Rows from block 5 of a small sound classifier, named by matrix and row number. Rows with one number belong to one neuron. Each number is 200 + 40 x the weight over its row's rms, rounded and kept within 0 to 999. All counts start at 0.
After each neuron's rows are labels from the 100 clips, of 14976, where the neuron reaches its highest value: "peak in band" is the frequency band that holds the peak. Only what is clearly more common there than usual is listed. The data: acted Russian speech (Dusha).
# fc1: MLP up (model.blocks.5.mlp.fc1.weight, 1024x256), inputs 128-255
# fc2: MLP down (model.blocks.5.mlp.fc2.weight, 256x1024, transposed), outputs 128-255

fc1.573,260,174,232,105,251,196,281,174,228,233,172,190,180,284,224,172,151,258,167,226,200,226,145,179,133,179,214,122,160,139,193,145,173,210,161,174,194,156,146,228,215,215,214,143,223,223,193,196,234,269,219,258,226,278,247,203,237,262,183,135,201,197,180,182,213,220,233,132,200,284,174,218,231,147,259,211,144,137,222,169,147,142,100,200,204,192,220,266,196,207,171,266,150,180,250,222,98,193,240,197,162,181,168,190,198,227,203,262,144,158,210,240,210,204,235,247,252,162,223,207,211,201,212,110,167,184,168,161
fc2.573,180,181,218,216,270,177,215,168,198,164,261,233,231,168,155,202,215,142,221,167,194,270,148,214,229,174,141,198,249,222,147,247,165,279,154,194,106,194,191,193,160,247,170,188,225,228,227,242,123,198,145,145,245,189,114,173,191,238,304,186,117,214,215,237,272,172,144,171,255,130,239,183,179,218,171,222,155,157,231,203,240,199,229,184,255,210,158,160,210,254,216,215,274,177,255,239,262,195,207,265,240,212,181,284,255,196,181,185,219,288,170,182,183,253,186,231,146,185,214,196,208,206,149,181,194,138,228,174
peak in band: 4000 to 8000 Hz

fc1.31,230,223,209,152,253,190,156,214,163,187,273,179,251,236,210,208,262,209,148,164,177,298,202,216,165,153,182,207,150,221,200,98,211,207,145,193,274,182,202,203,148,242,227,179,191,168,219,170,231,212,182,266,165,286,220,226,151,190,146,174,211,196,146,165,159,197,170,190,211,208,195,192,225,130,199,270,170,286,247,246,247,182,162,229,291,226,131,195,222,246,161,220,138,190,193,190,83,286,198,176,215,292,180,217,178,212,215,219,159,115,231,187,209,281,155,192,230,212,208,204,239,255,258,143,204,177,199,182
fc2.31,245,155,176,230,163,287,249,234,281,155,148,236,288,192,240,193,215,218,187,188,212,225,106,226,206,140,161,235,222,241,253,233,224,164,167,213,227,225,175,219,242,236,254,235,156,283,243,245,212,142,257,224,231,217,298,257,197,216,143,210,188,185,197,206,229,168,192,175,113,225,163,277,227,108,275,169,191,262,160,211,143,116,279,224,148,236,151,179,164,244,279,142,214,216,239,140,165,154,219,165,171,236,199,200,197,137,174,132,223,238,139,176,186,221,124,159,224,181,225,141,192,210,151,185,194,195,183,189
peak in band: 4000 to 8000 Hz

fc1.683,204,177,188,197,237,201,232,234,223,174,210,197,242,215,253,254,195,259,225,189,154,180,278,202,211,264,181,202,192,170,163,97,124,249,227,172,153,165,172,239,185,215,213,149,186,195,181,166,179,236,186,232,144,244,213,201,250,197,157,189,203,171,150,195,178,257,136,218,135,151,130,229,221,188,166,264,221,162,242,106,154,191,130,186,180,233,129,190,130,229,225,177,182,227,202,250,220,235,160,135,279,172,170,192,147,185,178,209,176,260,238,141,130,199,187,202,242,171,198,229,212,213,266,208,240,70,155,171
fc2.683,166,238,183,153,220,207,231,218,207,255,240,222,203,238,138,193,214,187,178,147,104,238,199,140,209,187,239,268,111,202,202,202,217,179,229,238,74,186,233,183,277,275,165,214,192,116,142,176,188,233,194,202,237,193,88,207,166,190,291,184,182,259,266,179,196,308,232,250,185,256,222,200,198,166,183,202,221,158,223,159,169,203,177,158,111,172,243,188,165,213,135,206,176,197,125,243,271,160,180,265,214,214,219,220,240,194,240,242,209,211,192,194,190,217,262,285,179,260,193,219,241,178,190,256,133,228,168,179
peak in band: 4000 to 8000 Hz

fc1.54,247,198,235,201,213,284,202,266,225,189,225,231,215,219,211,147,128,171,203,135,178,167,180,164,225,103,176,215,214,211,187,199,230,216,248,181,179,224,177,211,150,184,90,178,169,237,139,230,231,165,181,323,203,230,207,280,154,201,203,184,202,121,148,125,248,199,209,220,139,242,291,145,108,195,295,176,198,274,269,250,201,190,237,173,216,180,185,191,161,195,152,181,129,195,205,180,188,238,192,210,191,249,152,190,244,205,243,246,198,193,229,258,239,184,133,170,248,200,270,209,221,250,258,257,262,233,232,218
fc2.54,190,172,145,242,183,211,192,202,187,210,213,182,204,250,163,170,184,187,251,266,276,130,183,148,174,214,264,217,196,244,182,232,203,145,152,250,219,213,220,266,248,214,261,179,190,221,180,177,179,253,225,115,237,204,170,198,236,156,216,281,188,216,209,274,160,157,157,184,143,207,213,253,261,227,211,158,213,199,131,230,190,203,147,193,160,205,265,241,202,194,221,167,280,200,178,269,199,172,179,209,174,213,205,224,241,161,221,136,191,216,101,168,155,227,265,293,131,203,189,170,245,168,160,149,148,154,155,201
peak in band: 1000 to 2000 Hz

fc1.67,200,259,255,107,163,155,241,246,225,193,216,188,250,244,218,172,225,227,212,275,186,202,230,235,224,204,197,220,230,206,111,174,147,279,182,235,173,212,160,131,131,123,273,141,222,237,132,179,200,267,177,204,153,200,296,175,258,161,246,182,177,99,217,234,153,192,177,228,164,246,156,175,199,179,205,261,160,159,210,201,238,227,157,168,217,170,184,168,151,162,159,208,124,172,198,282,198,233,150,144,215,289,180,157,202,266,189,311,193,240,259,165,203,246,257,213,145,135,176,229,168,220,235,188,193,226,148,235
fc2.67,206,129,222,184,195,164,161,211,185,187,233,213,207,202,190,229,261,178,173,204,231,231,159,197,216,197,242,239,186,165,301,253,199,212,276,213,87,240,188,145,199,220,155,152,211,177,187,188,188,219,236,226,211,240,189,141,162,181,287,202,143,171,240,187,207,205,263,166,207,143,246,274,171,210,180,205,188,245,292,227,158,220,241,179,151,126,199,145,207,241,185,207,254,219,204,148,207,226,250,261,254,195,178,191,205,195,180,204,242,233,195,271,213,169,191,310,163,217,199,215,105,242,206,281,141,204,255,258
peak in band: 2000 to 4000 Hz

fc1.636,204,197,192,185,141,176,185,190,203,163,217,309,168,215,238,260,219,132,163,244,204,176,222,272,202,221,191,193,132,162,231,194,189,172,222,237,222,217,169,188,204,199,202,194,236,170,158,256,233,205,126,295,207,266,177,213,169,233,170,168,255,130,151,197,194,299,267,201,167,217,176,135,156,162,213,220,218,156,202,174,91,155,193,206,183,225,182,176,182,187,231,149,127,192,134,182,172,158,188,244,178,145,225,218,220,233,224,190,234,175,185,195,169,233,151,198,100,174,217,173,128,150,201,231,132,223,177,215
fc2.636,220,209,108,229,184,146,169,201,203,245,263,228,222,208,206,144,195,164,211,172,236,219,219,178,265,183,234,186,142,78,223,208,198,152,207,181,230,171,227,222,228,208,169,219,204,188,173,225,184,179,253,203,214,187,100,172,187,150,170,193,215,131,307,194,162,240,206,126,204,194,267,218,212,265,168,229,206,163,269,254,209,254,191,141,189,188,200,167,217,231,177,172,226,149,208,219,272,268,207,211,218,231,183,268,136,175,162,194,225,204,198,231,246,229,180,225,166,239,125,277,126,295,220,181,223,231,230,190
peak in band: 2000 to 4000 Hz

fc1.226,165,237,210,184,182,180,225,197,178,216,221,257,179,183,200,207,221,146,158,196,273,211,145,210,270,253,192,253,133,169,205,133,135,153,255,289,297,219,142,218,164,164,149,184,147,129,204,127,196,196,233,182,96,245,134,182,176,152,218,144,204,193,191,279,184,243,214,275,188,187,221,179,160,246,176,237,232,218,234,171,198,193,179,256,192,161,200,187,226,218,138,226,237,241,184,183,231,142,164,238,221,284,207,235,159,196,174,209,238,185,190,216,143,191,257,178,183,245,155,230,175,198,203,164,166,249,197,195
fc2.226,241,226,161,181,133,276,142,239,171,236,138,207,178,173,250,180,267,248,213,205,181,184,131,248,188,221,231,179,207,211,211,172,246,205,132,177,209,222,203,280,226,228,199,225,152,159,202,147,155,163,220,262,185,177,219,253,219,219,171,225,228,207,184,231,219,202,175,174,89,233,190,155,166,168,177,176,186,249,163,152,107,220,139,229,250,273,232,221,127,168,254,133,221,211,232,182,229,240,199,104,153,181,174,163,193,158,155,142,156,182,216,173,181,208,171,186,163,224,219,148,220,193,231,140,209,267,174,236
peak in band: 2000 to 4000 Hz

fc1.11,212,122,259,173,162,155,193,100,166,158,192,201,269,151,200,284,167,224,162,293,157,192,221,236,240,178,270,175,184,154,215,125,168,222,173,152,131,175,206,237,115,205,191,182,216,254,283,129,155,232,208,255,186,249,195,177,145,203,208,143,171,256,137,219,227,151,171,234,276,144,256,173,160,216,200,260,140,165,202,212,197,193,249,213,182,157,134,211,216,274,190,165,155,217,187,235,218,240,168,235,254,181,225,187,175,214,143,190,254,253,271,140,239,253,232,239,158,234,225,171,177,170,180,198,125,155,259,173
fc2.11,180,212,169,207,223,228,216,224,203,174,176,203,206,210,227,175,233,231,222,164,94,159,191,135,206,171,200,189,187,192,218,216,238,162,264,184,73,282,237,218,229,289,196,208,245,174,179,209,188,227,203,231,244,175,211,230,178,254,241,236,199,242,190,178,218,255,154,169,163,313,168,196,199,152,191,140,208,186,261,192,122,240,151,211,110,170,269,237,178,84,213,203,193,195,202,190,209,253,283,228,181,131,163,165,255,128,184,134,87,195,174,207,242,215,237,298,199,220,132,178,177,228,192,214,241,234,212,188
peak in band: 4000 to 8000 Hz

fc1.638,202,226,181,227,217,209,213,252,108,195,193,166,200,248,170,145,249,237,266,199,201,207,210,174,186,235,178,220,200,99,196,162,196,202,214,204,213,211,301,257,263,239,210,175,175,166,215,146,131,226,242,220,189,279,159,201,184,253,208,200,169,257,225,221,173,158,167,212,221,193,208,233,214,311,141,205,237,226,259,130,158,184,139,258,156,187,233,166,170,153,182,190,203,192,248,255,187,149,154,207,172,181,175,210,212,130,264,157,158,208,190,185,214,247,225,183,187,196,206,173,163,193,150,220,194,201,194,191
fc2.638,229,183,205,187,173,241,210,260,208,148,219,190,218,139,221,165,195,205,152,230,286,185,151,278,210,173,207,216,242,235,207,255,188,229,134,158,149,206,133,213,172,227,221,166,206,279,245,238,227,158,174,188,207,160,223,197,205,232,196,204,189,210,190,170,230,153,234,203,129,199,145,234,211,110,220,229,181,220,132,168,213,146,221,201,211,237,136,223,174,279,267,241,212,276,220,147,184,155,253,215,203,140,153,175,220,181,106,194,236,227,223,158,166,118,166,239,199,176,245,141,286,165,189,179,197,178,180,190
peak in band: 250 to 500 Hz

fc1.386,281,228,210,182,158,199,174,191,205,162,157,199,155,219,291,218,192,243,191,214,196,184,206,220,202,177,201,183,218,182,231,202,199,258,186,127,170,93,129,261,118,179,216,162,270,245,233,223,215,186,189,208,187,168,289,273,198,161,178,145,236,184,229,240,203,204,223,201,133,192,193,161,204,101,212,223,138,179,238,206,224,187,222,188,229,178,255,207,223,249,222,236,209,187,271,213,234,235,129,224,149,259,143,169,164,209,221,226,279,189,277,165,196,199,189,183,210,217,183,168,214,224,228,91,152,191,147,190
fc2.386,146,259,220,239,230,278,167,171,275,209,114,220,214,177,238,242,197,218,196,147,152,194,187,196,167,224,163,241,218,212,222,157,152,203,173,249,113,187,260,161,181,208,250,185,219,223,124,169,257,221,137,213,216,240,217,247,164,167,258,178,186,234,193,237,213,218,167,252,179,208,225,199,256,183,201,123,193,152,141,175,196,196,210,198,156,167,215,284,255,189,219,162,220,206,178,246,224,234,161,197,131,200,287,210,252,215,231,190,206,244,142,195,149,249,253,269,163,198,156,218,155,157,177,192,190,145,185,202
peak in band: 4000 to 8000 Hz

fc1.336,203,223,170,180,220,212,230,154,203,189,190,196,251,242,224,243,161,235,162,231,111,186,172,248,114,201,197,102,211,196,185,157,152,233,210,181,208,118,225,229,166,225,189,146,243,213,232,189,278,242,246,247,216,263,221,249,219,270,215,188,213,229,247,172,168,199,219,189,136,166,309,215,221,121,154,199,211,147,226,212,211,183,198,174,176,255,227,202,200,166,170,231,206,178,260,207,140,148,210,183,140,129,198,168,254,217,179,188,161,241,172,201,259,280,169,187,211,243,115,219,202,222,255,148,169,173,169,207
fc2.336,204,207,178,215,266,217,248,159,247,174,201,190,198,135,114,190,186,173,236,201,193,240,192,196,226,137,225,223,235,212,248,201,222,209,215,212,128,208,200,176,219,172,164,245,227,263,172,177,138,208,137,221,263,116,136,163,207,192,200,237,141,199,176,224,254,185,177,176,259,151,240,198,185,220,252,260,140,213,159,239,225,201,191,242,214,219,119,221,211,175,134,231,234,153,225,183,221,108,179,193,229,174,281,259,262,202,159,221,170,233,239,176,256,211,236,258,153,175,213,237,231,220,186,203,282,180,234,156
peak in band: 1000 to 2000 Hz

fc1.368,203,215,223,148,226,238,159,209,97,188,235,196,202,219,262,179,246,282,234,183,178,190,190,178,211,206,143,147,190,206,224,218,158,224,179,241,170,208,213,168,204,241,162,147,158,142,211,194,266,182,187,232,245,304,236,200,128,208,131,160,253,240,258,304,161,179,179,222,157,195,142,196,180,182,201,223,186,215,197,172,171,223,161,204,160,253,190,155,195,256,250,209,257,198,216,229,164,220,175,129,235,248,185,185,174,149,229,184,233,178,217,209,144,172,219,180,263,203,175,251,207,199,233,155,198,241,189,194
fc2.368,230,277,173,232,148,150,183,242,144,251,166,223,205,287,130,181,204,201,167,195,183,144,231,185,190,153,173,156,163,197,157,197,188,185,192,180,230,131,236,236,197,169,255,233,183,149,136,187,156,235,231,201,135,247,154,286,180,168,183,162,227,226,176,188,207,202,225,243,164,182,216,269,229,232,166,204,232,180,162,188,161,239,168,212,185,204,272,221,177,171,152,162,171,182,216,241,259,157,163,159,244,255,263,161,204,245,161,262,215,102,179,221,227,241,237,237,168,279,149,188,232,216,180,227,198,251,147,164
peak in band: 4000 to 8000 Hz

fc1.713,222,176,198,191,185,142,139,223,136,194,204,193,227,275,192,186,200,188,229,275,256,202,158,205,129,229,112,225,95,239,189,122,97,195,131,229,190,147,162,205,109,193,220,204,162,225,230,198,210,235,196,212,164,247,151,169,307,166,222,178,205,269,222,211,155,224,178,220,242,161,151,192,186,200,113,206,192,171,257,225,227,192,181,334,244,222,179,236,238,136,151,157,162,143,114,260,137,266,176,248,203,268,165,165,186,292,216,209,263,237,172,199,127,226,157,202,214,157,188,171,230,113,195,176,191,181,190,196
fc2.713,170,272,227,240,199,210,157,205,264,243,142,259,172,208,246,201,239,261,233,238,144,170,204,221,188,184,164,156,181,206,190,253,178,214,144,219,183,234,202,187,217,195,230,209,186,174,215,176,185,169,260,249,235,171,204,268,245,229,167,154,195,276,227,224,152,240,222,232,167,214,263,243,192,222,135,134,221,159,182,180,166,231,146,163,153,262,284,224,184,171,163,117,218,178,207,204,202,134,189,170,177,214,221,120,214,186,133,228,142,240,148,188,216,222,203,254,187,267,169,222,233,190,197,189,227,236,167,233
peak in band: 1000 to 2000 Hz

fc1.155,225,196,230,124,148,193,150,277,113,132,167,195,223,154,217,254,208,182,129,222,148,246,174,236,222,176,209,205,261,208,150,188,275,228,202,153,179,171,159,247,241,208,240,211,191,157,267,200,171,130,254,220,154,226,231,204,214,157,219,218,224,244,218,157,167,176,178,214,147,201,215,189,193,186,249,104,196,241,161,222,220,194,212,213,297,168,186,143,191,221,237,147,164,185,228,146,199,233,146,157,154,230,172,206,198,254,229,224,218,231,219,182,196,164,190,178,207,192,198,260,162,220,229,161,236,181,163,259
fc2.155,215,148,221,161,213,167,235,161,129,154,171,208,182,140,148,237,215,201,143,188,138,174,252,188,221,199,176,241,231,240,156,171,201,285,213,166,155,169,154,200,111,195,189,209,212,295,242,208,173,167,165,182,93,153,204,157,170,221,229,172,194,254,132,184,255,212,203,206,236,197,180,232,179,184,250,185,177,196,199,227,248,206,192,246,301,186,166,229,216,139,182,264,167,155,214,194,149,189,188,144,222,181,248,211,188,333,291,273,173,184,286,201,270,187,210,241,227,187,215,259,221,166,238,170,203,180,254,208
peak in band: 2000 to 4000 Hz

fc1.238,210,205,213,196,244,232,224,179,248,259,200,243,196,218,210,248,199,224,235,239,261,211,193,245,202,228,167,218,112,227,242,152,133,127,240,182,171,152,178,206,199,171,215,134,200,163,210,160,216,191,162,245,124,263,169,206,242,156,199,118,238,243,224,247,221,264,228,296,218,252,238,138,185,238,210,277,177,160,239,204,200,184,227,247,171,176,193,211,231,216,163,234,204,216,169,202,280,199,124,191,273,203,226,239,263,267,214,285,247,163,216,198,137,174,202,182,166,207,165,181,264,144,185,139,116,279,200,228
fc2.238,208,262,200,188,172,280,143,233,238,248,143,175,144,180,278,139,298,289,216,238,191,175,177,180,177,193,263,184,196,176,237,209,225,218,163,200,190,265,196,222,228,257,229,192,159,167,197,195,212,192,238,226,240,151,221,231,235,265,131,224,227,213,236,188,199,260,186,175,114,237,236,219,164,169,186,187,190,245,208,193,110,261,134,181,181,249,273,211,115,166,233,147,216,189,209,183,233,173,207,140,159,164,123,155,206,126,164,139,113,194,211,200,203,178,181,216,147,253,183,175,226,218,219,191,250,304,193,190
peak in band: 2000 to 4000 Hz

fc1.5,228,166,232,188,144,196,185,137,153,130,219,220,199,268,222,284,159,187,182,206,152,184,215,225,248,208,204,235,183,160,152,162,165,219,112,213,240,195,186,216,158,207,289,136,219,222,194,138,150,236,220,187,166,268,158,180,217,235,190,199,182,240,65,273,155,245,162,229,160,224,158,214,171,259,158,262,143,243,165,194,160,172,241,231,283,195,165,216,169,229,283,235,191,237,172,159,233,231,216,270,223,190,254,154,187,225,121,142,171,209,211,161,181,259,215,194,145,209,266,149,216,207,145,159,173,185,228,195
fc2.5,153,238,169,131,177,263,203,247,204,152,137,199,231,240,225,219,155,213,205,192,154,235,220,199,189,292,144,182,169,203,193,170,187,206,223,230,174,206,201,229,248,183,239,165,200,125,176,211,255,212,230,246,165,207,224,288,177,187,185,228,263,230,156,215,199,213,191,212,151,237,194,172,214,166,150,144,171,196,184,171,178,191,198,231,203,202,239,252,225,112,246,158,180,234,172,183,217,246,150,178,190,187,233,131,178,249,209,235,157,137,158,219,188,199,183,210,172,253,133,202,230,203,196,203,216,196,147,227
peak in band: 4000 to 8000 Hz

fc1.514,226,198,221,215,188,175,252,188,177,221,213,215,275,183,202,221,176,204,227,146,234,222,254,202,179,212,256,204,192,195,203,242,146,300,188,152,172,134,118,242,205,243,144,244,236,202,277,272,227,213,221,201,217,241,206,194,293,234,209,183,183,194,260,202,164,205,184,203,168,239,209,201,164,211,273,179,207,201,176,180,238,153,128,178,201,103,148,257,275,237,145,178,214,186,282,292,188,185,161,239,191,220,155,209,150,198,246,260,148,231,286,229,181,150,265,229,267,239,181,216,180,216,276,115,216,251,160,221
fc2.514,154,179,126,166,256,215,207,141,138,215,225,212,175,199,97,161,149,162,212,221,211,223,197,120,159,198,180,254,232,211,147,138,201,224,221,154,195,173,185,174,241,133,249,223,158,212,211,153,186,227,148,182,219,172,108,203,135,213,280,249,194,161,134,311,303,210,123,200,187,115,176,192,234,226,192,241,162,180,204,147,208,197,196,267,257,240,143,211,181,241,209,183,197,180,161,233,209,236,239,206,250,270,184,261,226,207,211,220,165,156,192,186,138,282,256,202,128,173,221,236,211,172,173,162,206,143,129,186
peak in band: 4000 to 8000 Hz

fc1.147,169,145,253,197,204,184,228,229,190,174,287,213,180,263,244,195,269,195,163,149,155,232,139,209,177,143,189,176,206,185,194,177,208,198,244,218,206,207,170,211,210,186,161,222,210,245,199,162,201,174,180,272,210,193,192,169,196,223,167,190,182,261,228,170,273,153,170,216,187,161,249,197,106,207,268,226,165,246,243,134,113,177,174,155,245,233,193,99,230,227,167,275,189,241,242,189,118,225,225,195,221,220,164,167,221,199,131,187,294,205,198,135,271,198,132,157,196,152,237,189,166,312,179,216,271,263,193,151
fc2.147,207,201,163,195,242,204,222,189,211,242,192,223,237,197,123,205,180,179,213,189,286,205,172,171,184,138,171,298,177,244,140,188,196,248,185,274,303,146,227,125,195,134,276,167,89,232,167,226,212,225,174,157,149,190,168,210,244,102,208,190,146,195,189,201,246,249,170,219,173,182,167,189,265,229,267,234,210,216,219,230,192,161,188,258,263,236,175,220,185,227,239,195,127,210,163,229,241,122,139,164,242,241,244,235,212,252,266,232,175,146,208,209,166,223,158,174,178,174,239,152,181,164,164,170,219,129,177,231
peak in band: 250 to 500 Hz

fc1.650,173,201,227,242,158,192,157,219,171,87,194,168,230,137,188,261,216,184,244,213,218,230,284,313,123,217,162,148,265,197,136,184,193,228,200,216,167,220,94,209,148,144,185,163,206,218,206,156,204,117,226,166,119,156,276,162,249,192,201,177,230,257,233,146,155,190,212,190,197,173,156,194,135,237,142,217,236,204,202,221,187,203,157,141,227,177,258,134,197,190,214,230,218,199,130,187,208,169,97,197,217,337,157,143,169,224,161,280,276,190,199,233,202,171,215,236,178,224,107,223,184,236,207,192,247,199,207,266
fc2.650,225,188,228,212,176,218,196,206,161,179,171,150,236,209,194,216,172,203,145,165,263,137,124,187,213,126,174,210,201,201,273,228,202,221,212,207,118,201,146,241,195,213,235,218,158,218,189,204,163,141,175,201,215,202,290,159,190,237,261,216,156,225,209,153,198,153,179,194,274,110,152,254,271,214,205,206,196,244,243,244,183,157,254,239,137,100,165,225,197,181,235,242,212,296,276,145,170,218,169,171,191,166,252,271,192,222,240,205,222,215,172,219,261,204,142,303,208,185,218,180,127,221,231,185,182,140,193,163
peak in band: 4000 to 8000 Hz

fc1.658,175,189,174,165,143,180,196,117,112,121,225,251,177,201,237,214,177,153,226,195,155,203,166,198,192,177,248,195,198,129,234,197,157,236,209,161,139,194,214,141,221,190,207,147,269,180,198,200,182,209,241,192,208,175,240,139,273,201,142,155,177,159,201,200,156,193,200,199,123,200,190,185,225,229,246,240,147,125,176,266,265,174,192,113,248,198,157,201,159,244,221,256,147,207,213,210,163,165,130,182,226,182,208,207,208,253,231,169,173,196,269,244,171,267,189,224,258,126,178,250,197,205,211,171,180,199,207,161
fc2.658,219,195,260,228,208,251,174,200,194,182,207,249,189,168,179,180,165,204,225,177,138,185,155,249,192,123,185,178,173,180,213,231,158,247,157,232,92,246,190,244,221,217,266,188,204,215,253,240,142,184,207,213,297,158,226,230,201,252,229,172,208,217,137,225,270,220,213,219,151,212,212,179,262,162,169,176,146,187,168,197,185,230,270,189,193,266,195,229,188,169,220,160,276,223,254,170,144,170,209,241,199,152,215,214,210,168,166,182,152,202,156,172,161,134,170,298,157,241,186,107,259,218,210,143,209,185,155,213
peak in band: 4000 to 8000 Hz

fc1.376,201,223,169,101,243,240,131,193,233,219,193,260,176,149,138,246,205,209,199,175,167,244,261,194,180,204,181,250,192,207,224,223,205,233,216,190,225,177,186,157,129,160,139,108,193,159,188,256,216,143,144,170,174,144,258,185,225,130,146,152,205,176,180,230,169,199,200,203,223,195,238,103,143,161,243,240,171,235,224,168,205,242,196,198,264,226,147,206,196,158,136,195,146,238,181,152,194,178,197,260,232,325,107,162,180,283,217,244,219,170,269,162,200,141,182,144,243,209,201,158,192,280,261,220,304,244,231,258
fc2.376,212,199,208,216,257,248,160,128,183,232,173,221,114,182,143,173,179,173,226,204,206,195,104,161,144,163,204,221,187,209,215,209,229,181,199,204,251,226,263,170,266,230,163,153,175,262,259,216,177,163,153,178,257,190,233,184,212,162,134,215,112,132,173,237,208,218,135,145,153,254,163,130,179,187,266,228,203,253,170,189,154,174,144,211,231,216,201,263,126,142,170,181,230,244,195,206,173,164,258,204,208,157,212,261,275,155,209,186,168,198,207,228,179,139,244,150,222,154,261,207,263,179,153,155,182,217,215,227
peak in band: 2000 to 4000 Hz

fc1.271,188,259,232,173,157,224,187,231,231,245,176,147,291,231,246,173,221,234,205,185,239,305,293,178,220,190,217,151,181,233,133,207,177,262,172,198,210,168,266,208,148,199,197,239,198,258,169,252,89,226,166,193,69,196,233,245,232,178,282,191,267,204,271,185,199,220,225,136,146,221,190,248,230,181,140,204,183,175,169,194,172,210,168,198,287,184,198,207,249,173,158,229,190,181,238,153,156,176,108,169,255,187,177,182,206,281,243,254,169,203,275,112,175,228,241,180,136,216,148,150,214,243,275,208,182,255,244,283
fc2.271,172,239,192,190,209,142,190,174,185,225,254,216,189,193,167,127,178,154,206,194,234,217,182,182,164,198,213,193,222,183,273,166,168,152,233,210,132,189,197,187,221,163,208,248,247,207,201,226,233,250,179,209,300,175,177,166,183,60,223,191,157,69,260,210,249,194,148,148,195,143,228,218,207,222,187,221,144,194,227,169,207,240,201,215,250,189,210,136,196,203,187,198,235,186,172,209,215,194,187,286,208,277,164,301,214,77,193,195,319,228,213,207,153,225,267,257,125,185,195,149,258,198,189,204,169,217,270,173
peak in band: 2000 to 4000 Hz