{
  "gain_aug_db": 10,
  "hidden_act": "gelu",
  "parallel_block": false,
  "loss": "cross_entropy",
  "max_grad_norm": 3.0
}
Rows from block 8 of a small sound classifier, named by matrix and row number. Rows with one number belong to one neuron. Each number is 500 + 50 x the weight over its row's rms, rounded and kept within 0 to 999. All counts start at 0. Numbers have three digits each.
After each neuron's rows are labels from the 100 clips, of 14976, where the neuron reaches its highest value: "strongest on" is what is common among them. Only what is clearly more common there than usual is listed. The data: acted Russian speech (Dusha). In brackets: how many of the 100, against the usual share in percent.
# fc1: MLP up (model.blocks.8.mlp.fc1.weight, 1024x256), inputs 208-255
# fc2: MLP down (model.blocks.8.mlp.fc2.weight, 256x1024, transposed), outputs 208-255

fc1.202:538528502484547592589432559468462433570473524565472525513448489453502516446518577539448570534523464544539440453564477511525505557492444524584528
fc2.202:602422464505547482485485523459505550469508473539571514464491553499486556495543535464425492435463575476559561573440499508529466498457482404519475
strongest on: emotion: positive (46 vs 18.4)

fc1.337:496388440518544473589462517427462461487519536499497565485437495460492446512467527528605487567490594553446458564510554477401517504504528472573451
fc2.337:488506447488462539595575437468556398542556547521421463511447435424448440534479539412504442461507440460502497511531502457556501504471467543413598
strongest on: emotion: sad (74 vs 27.8)

fc1.667:481447538445432545515551457601424478503486511550546522460550596524500449385527456650501515527551469489423502509532554512539462485491490508474496
fc2.667:507559567460403407474472508542547584491470418499519465514501473497521586586427478403521576399495475529518641430474470395496504494555488491577506
strongest on: emotion: positive (40 vs 18.4)

fc1.29:498421525458551447487443531510516526422439534474483546432504520587498426606489446513562498480495525550458504464533541432539491477545472511438520
fc2.29:598567443480400425525526575479378516490406489562446442514571491509539534535525476553438528468563545534587545535523458566552505501479550533506417
strongest on: emotion: angry (38 vs 18.4)

fc1.100:449492533430526493546367495563443486518474483522582551478459485468513533518505456432587498522457455550506462495487452566435505551545529568494539
fc2.100:519485523471463440398479470506451563387516498478447498497497571583469564366537503554523524571557675460469486520576514514485573507544528499521449
strongest on: emotion: neutral (72 vs 35.4)

fc1.473:430481500448481489565519420561509619478548482496493449486448503445466477601482526456531480572495510545520474549436535478502447510457408426517438
fc2.473:488529522520531513454450596487485490473469469554554484443524466518476534580496547471517574519423480506525454478437510541447480546478625520569606
strongest on: emotion: positive (39 vs 18.4)

fc1.573:456527513462556487463591519426482521465455487533382460512495473472453541538471451648551490577518495502476464512537497532482657525541433599492494
fc2.573:483449490513483563481557475448497476425518554507395408450437511540493456442585578493461463494504465400504516465485563482520477434431486433436475
strongest on: emotion: positive (45 vs 18.4)

fc1.23:497536565528540487465494557381429498451459368495464517450535519474472480489424503592494497530493511505513453472428488557452560531532500589499525
fc2.23:575409461510553514460490485442524528477480546482560501443476555486474525510564557486465499390501510436514514507469584459557448475432511458483466
strongest on: emotion: positive (39 vs 18.4)

fc1.264:580463435431502527438521479665404539431534427511467504556521498503552503399520532636510555553533494549564468564468511497537576432562370476457485
fc2.264:546566542555452500517445563574515520550478494536565581475519448473489509635467496402500501427455460556537625455460491545458456534403555494491516
strongest on: emotion: angry (41 vs 18.4)

fc1.578:571503450544524549478419513483534450518526475519513475491441405418416467532471574458425541531557638522541390573475532521483523466390492455550463
fc2.578:454536474541541547566493448448513504619507619535493501479515443423496499594424530460468488457463422478527492505481514436512458499494504519539547
strongest on: emotion: positive (48 vs 18.4)

fc1.695:492426577500484469580509545471476560374468475489407557495454546533531598451474513610474520634460526555491422471541501475470447507511533481480501
fc2.695:495507563489497469445412433553599511564537533410488571522478529530455450468491424461537514458528497428441468490515534499563576432485470598481469
strongest on: emotion: neutral (68 vs 35.4)

fc1.30:559541501471528578538452519568461481486466517533493543399492544527498479497519464615573603539561417542618515491529563533558451535491490632454571
fc2.30:520409491542534453531473574533551569578462470492613542492479489463539508546467505425500512427467475507510608506441553512491447461390500490567471
strongest on: emotion: positive (50 vs 18.4)

fc1.398:510425462538521498436467448455563531505468502489510453489452509509457465583534524463458558460417485523449451479479447514564457530501511623482536
fc2.398:485565459453471514587547516428432422491440520527504533539513437509573436515569539492421452456589521500521480538554440536499514570526546584436558
strongest on: emotion: angry (40 vs 18.4)

fc1.84:530463361531487494645445528513569516539494544479492455501459458464517444534504465505520456527527509580460502514450505502553558453501493463506458
fc2.84:547542607525643553425593524486482541439417513456497524403492433544503577474516535548520530578423464470465475441467528578491509617432624518465531
strongest on: emotion: positive (42 vs 18.4)

fc1.349:618474526466491507452531512537490450457586580535474494457498543541532459437635584483567552569472465488476412663495483527380498539482485452377469
fc2.349:479546418437460490613545510419467463530458451537478432599546559513520520501488444565427551543579539482566469419544434541478552552571515574494519
strongest on: emotion: angry (40 vs 18.4)

fc1.742:514524444468520502437493471520540552547556512482529523493466390599451546508463475481439539508524505498557447618497524580545553549440559520377445
fc2.742:482517461554537601520539493496532442510551529527490468461471421418476446532521516451510455521456414475530460489457531467510393509491481519493539
strongest on: emotion: positive (40 vs 18.4)

fc1.152:461507580475516497537526512538594528528508483440516562545494478531518455536479388516597531535473373519454459451443508534482509436504456614570531
fc2.152:565582464434488450495572518455409499447434524567441484512544481535540487527611585506430515470589556520554492554555425578441549603476576464479475
strongest on: emotion: positive (39 vs 18.4)